config.yaml
train_examples: 26041
input: "waveform_16khz"
slots_per_expert: 2
kernel_size: 15
beta2: 0.99
eps: 1e-08
gradient_centralization: true
steps: 5900
batch_size: 96
weight_decay: 0.09
Rows from block 3 of a small audio embedding model, named by matrix and row number. Rows with one number within an expert belong to one neuron, the router's apart. Each number is 128 + 24 x the weight over its row's rms, rounded and kept within 0 to 255. All counts start at 0. Numbers have three digits each.
After each expert's rows are labels from the 100 clips, of 14976, where the router gives the expert most weight on average: "top examples" is what is common among them. Only what is clearly more common there than usual is listed. The data: acted Russian speech (Dusha).
# router: slot weights (model.blocks.3.mlp.router.weight, 32x192, trained with AdamW), inputs 0-191
# up: expert up (model.blocks.3.mlp.up, 16x384x192), inputs 0-191
# down: expert down (model.blocks.3.mlp.down, 16x192x384, transposed), outputs 0-191

# expert 10
router.20:150144152092108096153134113126088107138127142133117171119143110123183137131099182109127123119135128118126162110106142144108110121116123098123089124154141121109111135098157119127130159126112128147140138124130135134118123165141158153162164105104116135087144104113170109094099091143160076102088118136161139176161108137158117100127114114129161115132135133111078103164162165079096119091072123089127107159127075135126123112123122122100127126114135172100106161170163119127130111180107127163135175112097099122113139129125091137096126086124130132104142105108091122167150145142084126100
router.21:161132149104089117138127153124077101139122146116118171108141110105168125130105178118127131131132133114115132111092140147103114120139128096112098136144146112115102124109139120128117182122097128152138152116106119131092130178139164161152139123101112119094133100106181110087106120161163092108105129106142134188150126131157135092118113142126155114138126120115101089139157167098114119092087123094114075157119102138111121109124121119094098121131134146098123146175161098115125093167105132166128184141124122130118147135154084140103130079113150154112140108093086121158147136148074113081
up.4:148136151111136093141128110137094100138113173137127153137114139108102161101133148117134124118135143173151143150181098110138145131123147115081115097157099131133111114099121105164113088085108142117101130091120135156103131129148156124144102138131098096112109131145165089130105141173123099161145159145154128165117131141136121164092099109110128108117112119148130088094148137095126123159159148063106146128137150177119120087133130104117119129125145104144148130200165172156123085121160094118141161135131091149097137110145108088121156110111126133137061138124094144160136171130134104168
down.4:126184108110161114157139158130138129140120148166133126127111147161130123119119088091188114179140122085090107120145113122134081138123126109121086137150142122112132145154125072118181128109141095131097130161166148130106140147163125113095119112154133097119120111103131121092194132114169150084132147135125154130129139120134176148122102110121096101134138094112105133127113110116143147115112117189131096160111093104151130166140128137158146115108142103149148127100091086144080133169154115165120164112116102150167160157149121149152103147126104173117149123159137134087114133143119126157
up.5:123120122174126184103111157126107115142171129133117150121162109173149102120135135107149106159125124115107095129093136111100160100162116106177194110106122134104119151124149131149146172116146130111137153121136099126149142185080126134111089100114116171134126149111127110122102119099154118143137159132101111094140144134113132137123185113127138111139148189099104140107116130120147106108141100156170108115096132125084137119136143138117159097159132123080110139117096084089119139127131148150110108105093134101084090118125122169168108162149131148151162124165153072102154109138116135114
down.5:085088151155108093133160084119112098143109199130138122109114139108119150141161113148088176094146153140150141137147130131121111107152119151123107122128120124168143125135142151117103106070088134134148152059127126098120123100129091156135142120124113143137107108148130179138124085098130142134144096099118133122183104089131135120128123117120120126125122137140139071127114144137146130138151094098143160075143102161124135099118077106135097133153132099138127110144147135112135108097220159140114144132149143131110170147132118114110105138141149095135128147206102156125125132138121126121
up.6:088133142173102113134122178122151150138108058125128131123136116147140065088139126099106121134115147112128146087138119115116130113115163131149186134103146143107124157147131101101117153150149136146094106094158111120151135133108169115133103135090125121169111135140135183108123125125139142141149149207108118101143129078107124112145108121127073124127085128143110127145111125109159122087115137179117162167112160148118130093110139107131105097151141138137134113095105102117105119159141125115131099133179146145121097094120121141124172123144155133171139116198086128132097134111132156126
down.6:140107142158090149151106130129102152159121148119166074120089103120115160110166158146112095093147134142127118136129085134109156147128107068116089072098156137119119119125104176150135141191066155105136109146149134127160123166107122178122157122167159100122124116188135149110104119134121128151118103135137111127138106129129145136129123082120165133083135091122086109136136125130126137143145153143091167109125137085127140104133122074122117148157121142116087107127117127146133093130163141145109131116122130082130156127096152144123176159128127121083123113148119131138167152104147173135
up.7:044100124125094082200165169110158133133105113127171110126133146164111122098142131129096140103122141121119143102146124148149099128139176109127136152119140132154154155128112093116070157137118122123087117131142097125123162109131152095112100089113107100147128103139129151141128115145113166111146096178112135108128114107123100142167100109149129135102065141132132088149142130106159130116115120147090154131127134160110201104133139098157123147133139084144150122094120086111128115136133094155137115110151143154138089153114154127152133134142149155183119129110140126170107120106152127130
down.7:100158117164102113151130150115102159141110148116153102095109135112156160135177118155094134139120161109100135160120094092135124131138127103109067111104154130127130133109099177140137142120107128106096130140152115120110152161093125167122212086151155107077137144104144159100122142124140148128132138162140109137129096143134134129094149120148141110121143127151126105086115110112135122150119166117092150146111107127110126129146132124101098140093170107107120154057148122121084109168141111125141154107122100130170168136120131143124139140134150112096094142200087123168150128138166111155
top examples: emotion: positive

# expert 3
router.6:151162101131136113133094143140105146140103157077160161103094117098134152082117136098135117092128081164132144179088140172142119132149126128163161106155159127123183067128156110151146153141131153105170164133114161154147157129130158129129153188149137140137117143151119110145128136108128140112084097127141120152118085119126111122130135139152171131130113142096105135110139142065137132162139118111064146128149128133093063107147154152103090122110107143117135145169142138133152137125109124110127134146122106115099148176162096131098129103110127129130115104125081147114137154135133092113
router.7:148116084106155096141127132134114172111113138118138144123088123118106157098135105095147115134127125174155172184113118167146122135173150121116147111131158110113202081131171100148118155138136156094176146133122152139150123109111167128121117192152150105123126135145118098149118131134112128129080080116168128124129086121120118113111106141141162122135121135122129131105123143110150144147153157105051147126145135124090078136149187169125112128118126163119158139173166145136140128129120120102113108116101118122115158173172138133075148131125097133106123143131094136099139123143146133132
up.4:129154144103139100151097102129179073136162119099129135129120149108166182101127106109182116125103151117131112169121094130143160119118117126092132109151097096136119141117131099143134132121105120109135111086101115157136122132122146107114091147144173136130124111160142140168120132140147085114139151138115146154142139126159133107092140146161087173140151102108118120122155151151124111146157174135106128178099097148152124128099120112107137162154093156140071135149122122087123157133105107089089213133098127150104121149096115110109095103140156104129114129127175136125135133074125104109
down.4:148108111152168142120130111145135099170127161123107154126147125131103145123137144132147121151109164098153111105129125107147121102124137096128157107137127138113128120113102126151121101101134122088125095090104149129134124138107136121138131112115133149109126124085141110130144116111109113158120163094159156097127140154106166120116176125138099147087137113131072135147150138105108132219123099163161111107139164093099124079160105129161118071138103109146119120146095106135114126112114181120141120118076095120111131180092117145114146125151113144085164117112171121160164142065182115155
up.5:136128101174204146128150089130160128134173152131129112148144164113089126129129063137119154127117109143092120105136125115128142131140105096131145153138124140132168123116146122172130145133117122082119117167138162108166147081137103141123144121112142137141140107152138113154103154119136154120135124126135090126131136154128147137136114106181147134120146142131060105145083145117068148189152137118113127119134142069143166146144146163142135196140121124094098143171129184129140106127148123135160136123161141127171142144124124144080100097116077106114120134098122110151151136102132123128
down.5:117151088108139164145111123110123138116124107127129103105129154172164133101140123140086102173130161141104146180125148093145141140127111088114109149124127145087145160189090141136095102103144129130135095118151110104102139162125101123122145104161101157135095089108123094116128108158141106155128094130165143129111113118113119114134143164112133130139119133106140108132132127162123127118102144170133157110162167095133135171089125102195117087114151142124100152078086079147134127131131178136134122160088097155086117089141103090126144138148112168120135135105180120105100120111150156132
up.6:160188139131082125127098159132089121143117105151131131114133150116173099117113118107135146077128144169168130164150151123120141119127111131140105106108130124108128150156138118118130138112137139142120114084118090110135182137120132097171086150154082104105176148129135146086132108082131125127132117148139155113142128116115125120098195079104125108136107109138156132078126125151143135117107092113086162150128146154124142142096075094175135086119116114148115125107140135119135129178125161138094122161151141147078113109180129132104159095151171113148113118120127146150082106162127120134
down.6:125094150075163160126115125124121141180116159113108138110115127119092162134153144093176111124131079099151137110149140128129119103141130139114138116129141115139108093066142152126128169126096122105164148145092133141135101127110119097143129124082136134144096142139155117150122138124128110189123150132103126162169165114107157138135105141103102089138123125153057135147133156096111134199145153116082112104119114125127142131143135120085156153148110148105123114203125151122141142092131104168125169087130134134131102180112163132098117168127144106129154145141111140117155133136141103160
up.7:103137148136070096144107148086167112172106084133093128146098145091122133081128161149126151138132112136126083165140129130109141101134120148090076096148134154083102136130115137116121159114112137105137120149116092088107146107142155147140117142169149134175129087159135140175143160157096122119159123153159138126111123124179131104116148094166114110114152083107136120110149120113121120116138130094147145147156124147105148130071127045113111130144119143112104090124160131131115153145162128141137171128138101139101094152121150122140145115157162134131093143101145152139127139096114083117
down.7:142138087136177144106132134131103130151111154145116127126138103165121149154116139096156101102134176127130118100116128124148105128109119107134149121159116117142131087102095168178122144113107095133128116130134156170099104150105112099114131119116119134127079123143172131116138133080161113181111096096134094131126139132078149114137144123103086131121134156161043122152142137133132168209122131139097124122147162084132105108169089156123149095118101128116131130128087126168137140146120116172128161121102107139138154173118126156086127142171118142091153143135145148132147145097152124118
top examples: emotion: sad

# expert 13
router.26:140127095127148115156076139109109139145130123099155145132109080098149169099094141089144132132140126172127148160127164173139132115152154122143147120136160105142191066124170118140130159118121157077136149141118136135150160116138171124118146159169111121132130094137101085161148155118138124105087111140142124164116110138142152121138141156138169138131137107114107153110128125095114118151144141141090126139160103127109078108167146142100094099098141158085112123187142134100121124154106142145118127154097076135115170167175086141092097139140139123147111120141094141111142124147133120140
router.27:155129107150147116151098124134110147144118138105154130159119083111134143092098144123152119110130095145122140186105147156158118106147143130112146099178142103118171086144162105128155135131142141106155142118109146140168158123126161138113153175168119121145116142158095093145133145119132135107108111129159133133133110131143107138132107163130172132128133112074103137134132127086127110152133133146085110118131096108106079107132149190124090091092132156097098114169160144122144166102123151123097136145102072157109178191175091169079135133118113117128126110140101147116124126144110132114
up.4:130156155151132123141131155131110127121150124132109164147157151116108090107122077129128164123106139111131101091150157136111114137133100123152127102108119149121142157131123201129138094105168192127132139161135135117139143154099129126125077111139086146173123147165136133126121143102131100124166116150123131058123129063093088144086171103090119114118110148126108153123094162164107138122105074121120130130107115090137170150112103101163142071139120120150149141088104102136136117169119105115125143128142153150137103110145150122113176116177149145135159117144130134103150136114102143149
down.4:132166113128107131151112165129102156157111125117139109136121112118135113152106115142156093135110127133137144120113143106130124123155153093105136118123130082132144095088131098103120159148083135120143170154158110136111157100120146112113148176122117096099087128194155104130134164122127118148104126131112106186146153068195137126137134075106111149161114119145101090109120114109126129150167161094131140115140129147162118119107178136114127154130142154103135111163142109130082166129109079110113122136139138137125106167096130096147141187110164094145137139160112173098159164156155128129
up.5:147088154139145105130108133129152133130134120105166157122085143150128083106139152120061133129138129119145137146116103102109147151125099134117114127098116127149141119103166182168145153113107131118134137122079091115131139121114153139157115159118117106146129115156133158161131120182124125057136125093185138148126144096151154122110114141166115095101102116151122114170174164110115100115147117091159160153165127183130124107129141101098097073148116153109092142147166165136090091109148137115139176135138108113129164151139116125103156119113143119118078157128134142122123144086126107138
down.5:104191102174126152132116154108115129129126118093113087154147118153154156116084115132178101136126181146135089132143155165124133100106137129127144129152107116117106114107133122171151133146085104132088147104148134135115114147120137106116110161117113115129093106132118099107147160117180115148176095123154086122086117129113150124131144104102151156128138199128082142133150111117136127159130147126122114153146147144124148161121126123146097103113074145123106169129118093125133172144081092135123131122110134143120123176087139124154126142167072089129103141124157152096150166121151095100
up.6:160130128109106110178094102107140133175123132116134104134091143124128116124140149134119125125178111136157117112159113141142116121110157147099104124151133121163127087081131157112145161113104112094148100119112055135129127132153160146131122139138157123144084132154166135181147149114103133108126116132197168146144162132160123137111117091166126128117134105106138106127125128094113088132158133127139143137125086166152147136104133087100104084134136139097116107146191178130064130087133123136135134146129111113119111134106160107118155120114124125109086183121113138130122161097102069146
down.6:119118105163162146118151140149124101127150141088112113139121083172127158098098142111123112118086135132141092101152133127123130115138118089110146133126147108116128108110130124182156096118124112133094111096141167119103103175099087116140145147131120133108120134135141116104157149099188113139147130128140123099094134119068163144122132123141107126122109123144084131137119125117157156158105156155105132133141202092133135143171146134147132146152103128157115112096061123168168095157111136177127169127142099167119152183097130172147101109170108105105140119138157131131172128124128136105
up.7:136086117116137113143115099101107118122108144071142138105078125138129144112138150130069130100134162107137145122129090110121132125147158182116110119108134117151152096092127182142146140099110104119142126106090099123093088133183111125155130136120115114096149107100155116121127125133102154104110151075185146130159138154149115138128110104171121087116099099148156117144135094121117110137136129152118171114100124145131121129135142059116082120147144170119102125130146169143116107095135125149180165156137148099134139118150149184144156124114141114123076132101116161157095140088144132138
down.7:126170115168111114142116145125134114149169104119117105106134122127107140106103122081166107148075123136153130093117154172100114112151137096108146158127139111107145104126096073131100110153131164131100164122139101104140138102134124126140070184098105125118098126125110090141108171128173100122148122136132102136093130103157129146143106079092160176132134134082085123141167119139126097116122130127136131136126118110153126144147143115160104157129122109121108147179130118138143155144097112136122132100107121135109152174074159116149105147124135114145175123153127158052183127158143120126
top examples: emotion: sad

# expert 14
router.28:135080126120117141120109144109096155182123157108136149110147113139185130110090176128143116121122082113146139128106138116096128104142116092114131087155122121114134134125164099137165150138110088128175153151128122131096139150125164141132182131113115131078112104128176114089097115148111095135074128137129144167164105143177131092098143159130121140152146108100116107165143152132125132117089110108130102157155092125120081104148134131119101114118121169101110152174163149123111135129113147171121140149121091136108129147177075138126129135117136153132149117087086139159143148141109127079
router.29:175125141123106124128111143117096119120128154117132165110153097114168123110122184108140093119117089121155135102097151126139109123136128097125123109143148119112135132117135112154162177159117127146183168134131122106098128162145141137158168099123123140100114109107177108112107102139122090089088119107114115155156107118172110116097132147118156134113151118105108090160159177096104113113101136091137129152108116149097121100133120156081104144143138174095098167155153144150119114154134123183124163140109103139116140128168096142108143081145137139105161108079090113157117148132090103086
up.4:103080126086080094142111136117122116141111108117168081099156146167136128103187124114139120139122193120132132126151129129132116134118182122099146134125125104126130123083113194135117121114112133133103153096077140148156146086151163133085132134148141089118112111091152116167115170118139116098160121181106174131098148097125119090139151136134097128125125145116105082150127124134178138178138123146117111123127131146148149136131116130150148136178093130124152119120110089136085129112095103127091126120172144171101115158124144131171112110121133090137127140110115163110114105103136138142
down.4:141135142131132136127110124153117154103106134102142134159135114130145161142129109151159093133120130102108112129116142139124133125120154098135123146128114118083139108100119108137153111163107109147086159137120089105161156141160138124141136112131102115138131110100177095115126092111104126122103142137115090132124104074141126125088148134142084133134119142121131144055143137131095136156096157147131153103111121165101115124162160131111187231128146150126119145081126149114048140158081097137129126116146100150161130122118115170108115125124145102132139165120127102192139131151137104175
up.5:115122138090118115174132173084114111131165101139156118129137135172135105094141143123130154077101180154132142123155117136171105116139166112116124149143113097145104082123111139106131140106160167105087138144102181157146152081104143078104104135156135116152177127109129088113142152192163124123123127141110147120117119117096077176140123118123126166135097158091143141139149129133152142099139111094097114079112150138118119144095121109142129120151125111132131109103125147135101123101117088120122138190139142143117128136149089117146109091128159119145135118068105128144142164097124140138
down.5:141112160130139128109124096144112142128122130102128161102093145122113182103134074154169129155131142106125137126100102116098092084116130097131089101114093113121135140091143090152165109132100125142111139179137117120179117160141143127136136128133118139149115108144127137153135101080030140087089145164154115158107106086131151143089138135133115120107162124107107126058099153079117155156113144145163142145123142140116117122160137141102121167100128143148119144101134108153081152126138135160144162104122077129144096147108143171133121148145100118119131109144138139152124111110108116150
up.6:146186123108129150140113148097141135118130108131125150137117130121124105116097154160117106110082134142130120113130157115173077130157169118143156106158087126110114096083130168112146105080158118107115120172128133181156133128122148099087125163123135132095158140089116090137152115177142109095105181111126111156120129124101121151123109094131106118181090169133141157158129137157144129094151113041116120109104141137133107145124135109116141138113134104126151146090098116120126117141106101112115170178132159166151113107149133121110134126139131103159111121085110128147123189154131129129
down.6:125109159127149124143161101101156136142152166122104143118133142149143152098124063099176165167151156144125086157112132109113124089113116136139094127129134106144147141109108089155120130114098157114109096154131116121168103141119118147153124147122139119133131099113124141119131090087055144117089134174140174141124151130110147161110144160115110121132134126089090071081112132100161137148133119140162134136123130124146132136179099148102114076116137140129147118164160108116113132098140155171142171130128095079139106146110134176167135150117092143126150133093164129133123132081129148148
up.7:163110104104148095126131107132126095143118139139137090119146131102165180123122134114137092127140104144130139118092114124133147141110126110110097153123163077160120118099108093148134136137075119104187120112092138092103136120123155172159156112170140105095109111129163135152141123111121114121122151100149176144180146130164145142099125164164123118126182109132117136111158091092088129162145164122129127148094123155149143123146091144125126097147099161137127162158147137163100089112160090157141194145104104138147144109142130136113164070108138117086127138120137138119120114127093129161
down.7:119115077119160128140142143133161129094128080139111136120078103167114104111072137130106108123104119099122138101101144178131123169136128146129129133132133143101133178153131136130095139136162143160109140171155124165151114102128145093105126162126115123140116154115110103135134183166185134132136138111129137134108147145114141063156113129150141146145111132116127192169132118165122128103141104161137112168144164116117134106076181117138144123120136106116153138176112108142167137128128156091114096122142131136136122099129131132142089081117104176102129142115110137083130056145135124146
top examples: emotion: positive

# expert 5
router.10:156110125114099134138126147142137126163105185118144150109118106121153147101101163111132136130142129108117154171114160118147091131186108074118116094124161176120165114130140114144126158125095115146169169155119127148145123160147145153162160119116123134094129094090160109124105114144127126107075122103146154155156079119148109087106109147136176105108115122140074110126146151096113141129102116088109115178116119161116115082141093134088115121118118139117129134141163123152136115165152111168132158149130103113118131164175093142102135106119126133101142142088099122149162125137104088088
router.11:137113121121115120148127142102113162162133175115136170104129118104160139102121154118129117126114094108121145173085152128131086143176121080111116103147153155118159110129158111141123143123075127138167149142115124161110141159145171131156164134129138133086155122107162111133114106138127101113094131108144133157153078121155145104103126121143165111125147118119099111135127145102085127112097120099103105148130096141101121080128098141099097110100145149120124140162160124140118118140161122177135176144136084137100140188181075143090111103119116145100141142083102145152130142139113098077
up.4:125110103125128132137086084121115117138114142099103116122125104111143153091127151132131134108163168124151168130112150129118129129092170124093154105158120142156143096088110141150164118125093099114202150082121101190131113123161119161159152161149113114088149088139116131134105134157084117089132147122136157163131139154166146113116165165118144160103164119143093145119172150101077124147086122128102116127122123184163153126142158095124108111149101174124092119154134130145094118093108106116117159102135092152119166109140117141114098123111142110114108135116113127126159145128113093126
down.4:118160103157157124107101163103127112124149159132136148154125118125158114151109161144157090154096143135156151108098144143132113135154105165151169148105104130093128099113132061110127143090140103141133166115115153107089122097100129109117114128107102138160136105085124100130122173139164124134114134139109106112115124132108113155142092133136103121149137148127102129180143081145129143165104145140077067140112116123124093130183136107175189132172104135124115142162142145136132124106091102116150116159146151150138135152087108135129115068141095118137123097165148117162124136134123109071
up.5:147082161147093176129106163127100133162140128136139124142149108144137105106124122132140139129117139128137086124119121127105140092155137112120157124116100161083152107131116148107121130114093141133157160161134129133165149159107129137140096109144101192186136158133130129116125153119101089084141122153090153086121131112101117116148164109097078118120111167093114114131112162155157100139096106120147084089109140114104180122106145121152131113152140136097140096118152095067123143145095144119094103094157190139082091151137139173153121140153102144163156135142118124117119105126140127118
down.5:097138117136123115106128134100111143135079184121138125134147086102142126152166177143110124116132135135137103167150177093102138115110096169135109137125097113134131068121165153118087158140097085126150171109144127132125169105119109129157169131110160138156163140110146146141112108159112118139151091083101112152146125141120102122135070105140153116132084146153096069126108133146125152176152119111079171114142130158093110115125127126112158138174139121115101093086148132120103080088146121154131120111142163144125162133107127116120130148159157120132136126140095120160134150147126115100
up.6:138119103103148130132134112112122099129097120143128112091125101095147148113106146105135117123150115143133144140133135115129127126103142144078114119134166120150157096104102142173170127117105124119154123077081093144100114136149150154155148133169147097074104090148153147161123102150089121067143135124151140156166137159193149126099141182131172133111189132144092134131171141115083140116121186105146129142134103174161145144142126135115110099155112173125093126144124163164131110102115107124111171148124101146133184106124115124100144092112134149108115136135126149129138150116101119137
down.6:114118104166151115107116170097124122157138118125130169166101108130152086138097167174138101135121175111120147094123128151124110131169140142161146154124133148078085144126161070094150125130119132153143122109131158140075127100125132103114091137116082105159135108091123081130126184174188160149109142116123102133106119097073128130138166132138130115104120145103119149161150097150145115139133108136123077165093155095109103081154159127155167162115117106128121166146114125100142139124125112114143123156154141144145104129130123120121076089133095106128144123133131123141109139154116132125
up.7:087102096131152159151121097124127114150100132123120136113119097102116163131144180125126091112144136150146113110128131137090115105126140152090111110143128161134115088124134143136177083129118145144205135128095115149088104129149117146142160154181121130061107107135123135138110136134097141076102141121125154153128142137195140121172175136105148147096183099116108128110151163165076155145084127134145099133116092145170152134129139127113086104159120147143099106113102166163136115092088139111128141146124135136126166152124160140122105121146147131098136137138110158113139135134111109129
down.7:107132122147140115096109132134124107146134168153107147143140083133148102186107151163117112099126141130145136153112168114104123156120139187109135135109109098094149084116133060131104156099124084120121169092130135145135146109111125128125125123097121120185153165122126101155113174162163099163099135100098089138119193152134082173124132135112117133136107163123108106142122121114149093146136142114076127119121119114100124122171158082150166144183095109134109138150156129114151139114127093109145125083164156148127141125138152100139106096155127105161131126151119112137124136149098115117
top examples: emotion: neutral

# expert 4
router.8:146125118143148142145111139119102121178094133109167173124117074121127130096063146140131123111145113156167135167100139125121115117191143119159179098133132150118171114124159111145152155135140151135177129134116127136150137109129138109147134150112125140137128165115131104157086140145103117083070090118147103119114083124138113117104153138152156108149136117091137133141126161093123111125126134112100117104126100114090116092161122190112096116128156177085108117156161130110141143122128140142168115170137093143072136160188111149099135144114135149137104111134106153124124111142126109091
router.9:137128115125134132144099162106115138166108131105168161134110084114147107085076150131148132104144095146180116200096143116127104114195107142165171091117130145108187092151151104120165146110139157141147147150110122134136134103143134128124132130126120153140135146123105106165110127137119124106096096104143138131111085120161109107109145171140158119148139143089116119131138155080139120137128103125102124106140097104112103102158124168089098105122125149082117116172156118115142130147125135115168128143124082130083160168162128158103103128126118156140141101137102132109146103173103100106
up.4:153136136155115164103142125131118151148110177122148151106140118129074075135138128117079112105093129134144130164126092151106096116174108142139160157119114175135140130124115045121126110113125158174150108156149147132137150187098150083146151118128097134157121169149131159119127139126124139160129130130092145094097120089144124119106130075089100179115126130141169173112093117118115121164117096158125145134139145125108111093141163147117144155104103125131141122110080111133128133148136107130105087122151169117132155119133144159121154111107171132089127142161106128118100102143158143143
down.4:102091130148157093134136076145159159111097081117146136152137134110143162084130130106105130123165108124176131117156134086125138119153123141069107128146115132172125098153109160099076135096098114128125116139119148146163144122083156142130116110104147104139131147142141092158140089152102092157095134145129171143131133154139129147152100183168187120135100120110148101169135175145119112123118159162164122103139155181129134129118088118142133123160158130147111123182145134109096128084126150099129135094092133105139107142114144089152136150105129135142152114120130122136126145152113136174
up.5:124122177108133097136123123096130120135115095148157092125106153108138146148137117115163113125140115131084116113137137092111094130112117102117104142113153123160115132139155105113103106063141168104129106143115120139134132102131159144058110171123127131086116138134112135170119114112088113136143090110149123127110118127122147098142130127132117119141115134098152120137137142143138141110098149093128089140150134141131128137118120130158085059081143153177144079155138098126098134121118117110118132088158065171089137212110109097145116188111114127168113103100132116105114113155153096147
down.5:125113131116136139130137118092111145122109146135112144126108115146150109153134135146130107116153148113133134102099145101141115148079138095138114143166174114102125130090141138166192151160137108106140128170096137146145136147150106139119136132116127105104139154119139160072180130098141119115108122142116111155186141134115129137122144087133088122107132155174153148052131107125140101078147110093113148141126102114090117105121122138079112152107117113135178086109174153119125141171142139144121118147132151110138130087208123153127141104165162124090084139090152119133124103143109103099
up.6:133162163140103140152139115119141100149109139141156111122115107145178154203116107138158109152138123112145101143121147149138112157160093109115132114164143132124093153142158129126147117065100182141162105106090114137113132150151113132127122123162136147112129120113091108120118095081123111112118159090197121123128173129145134135072184150134129147170120129112088180135124154164117101100123151091147131146119114125155132135136150146145112054112096141147092084130138092155109132177113156143092136138164118168161151135140154128138136133143127142123112136158129138128123147131128127136
down.6:144066124140136138109135105112105126108137158132127191162157148110130124113145133144149111134135125097149070134102111106128111162134135086156138144145111118094130140098125085131149141185078111118137111092118145091126130139130130152162138123114105145130147129089173114127140158135122137067131134157112163149167110133105154109091101120135117094097097136152104104108115119115131142129094108072161134155085129132142112088128143130091144184104143180162135118186135118113102134137107171132066134140134089130149111133125140117129102160107119099134125129120131133165136074117146097137
up.7:152106129128167108133104148135126127133122082107105109139124120130204157082140162124119120135128119095094135105114141097120150111075094086096105153108131116140137113124146162123168163135113086137141142159111091128119128179138114173129130169121112136146122144119146132122141120160088112099127131163157131123137116161166144114114095138115126105117127153117161114157149199114123118088117131116136106146122100172117115121133106120082121133123165170145133123146144096072102141121107125124129169109130095150133144175088113141154131151162122153147112160160144145085156164111170098165
down.7:135167116117146144142125122076123096128154159133128139106106077137094133113116109135126170121103130139119168160135134146135158137146079141135165106139137180101135123089152139145151145118142148121146111142100128146104134135164141142129107112117158121134135096180075167140154143114113141148171110104121115078094121163090138126112148058159106148097123162166075124118140105131147154126159131113101110160159132100097135088133102116129121105162120100117157133101138196116151105113149100132113108135125121126112143134132140198114130096130099124099131106146138098137107115113107135069
top examples: emotion: angry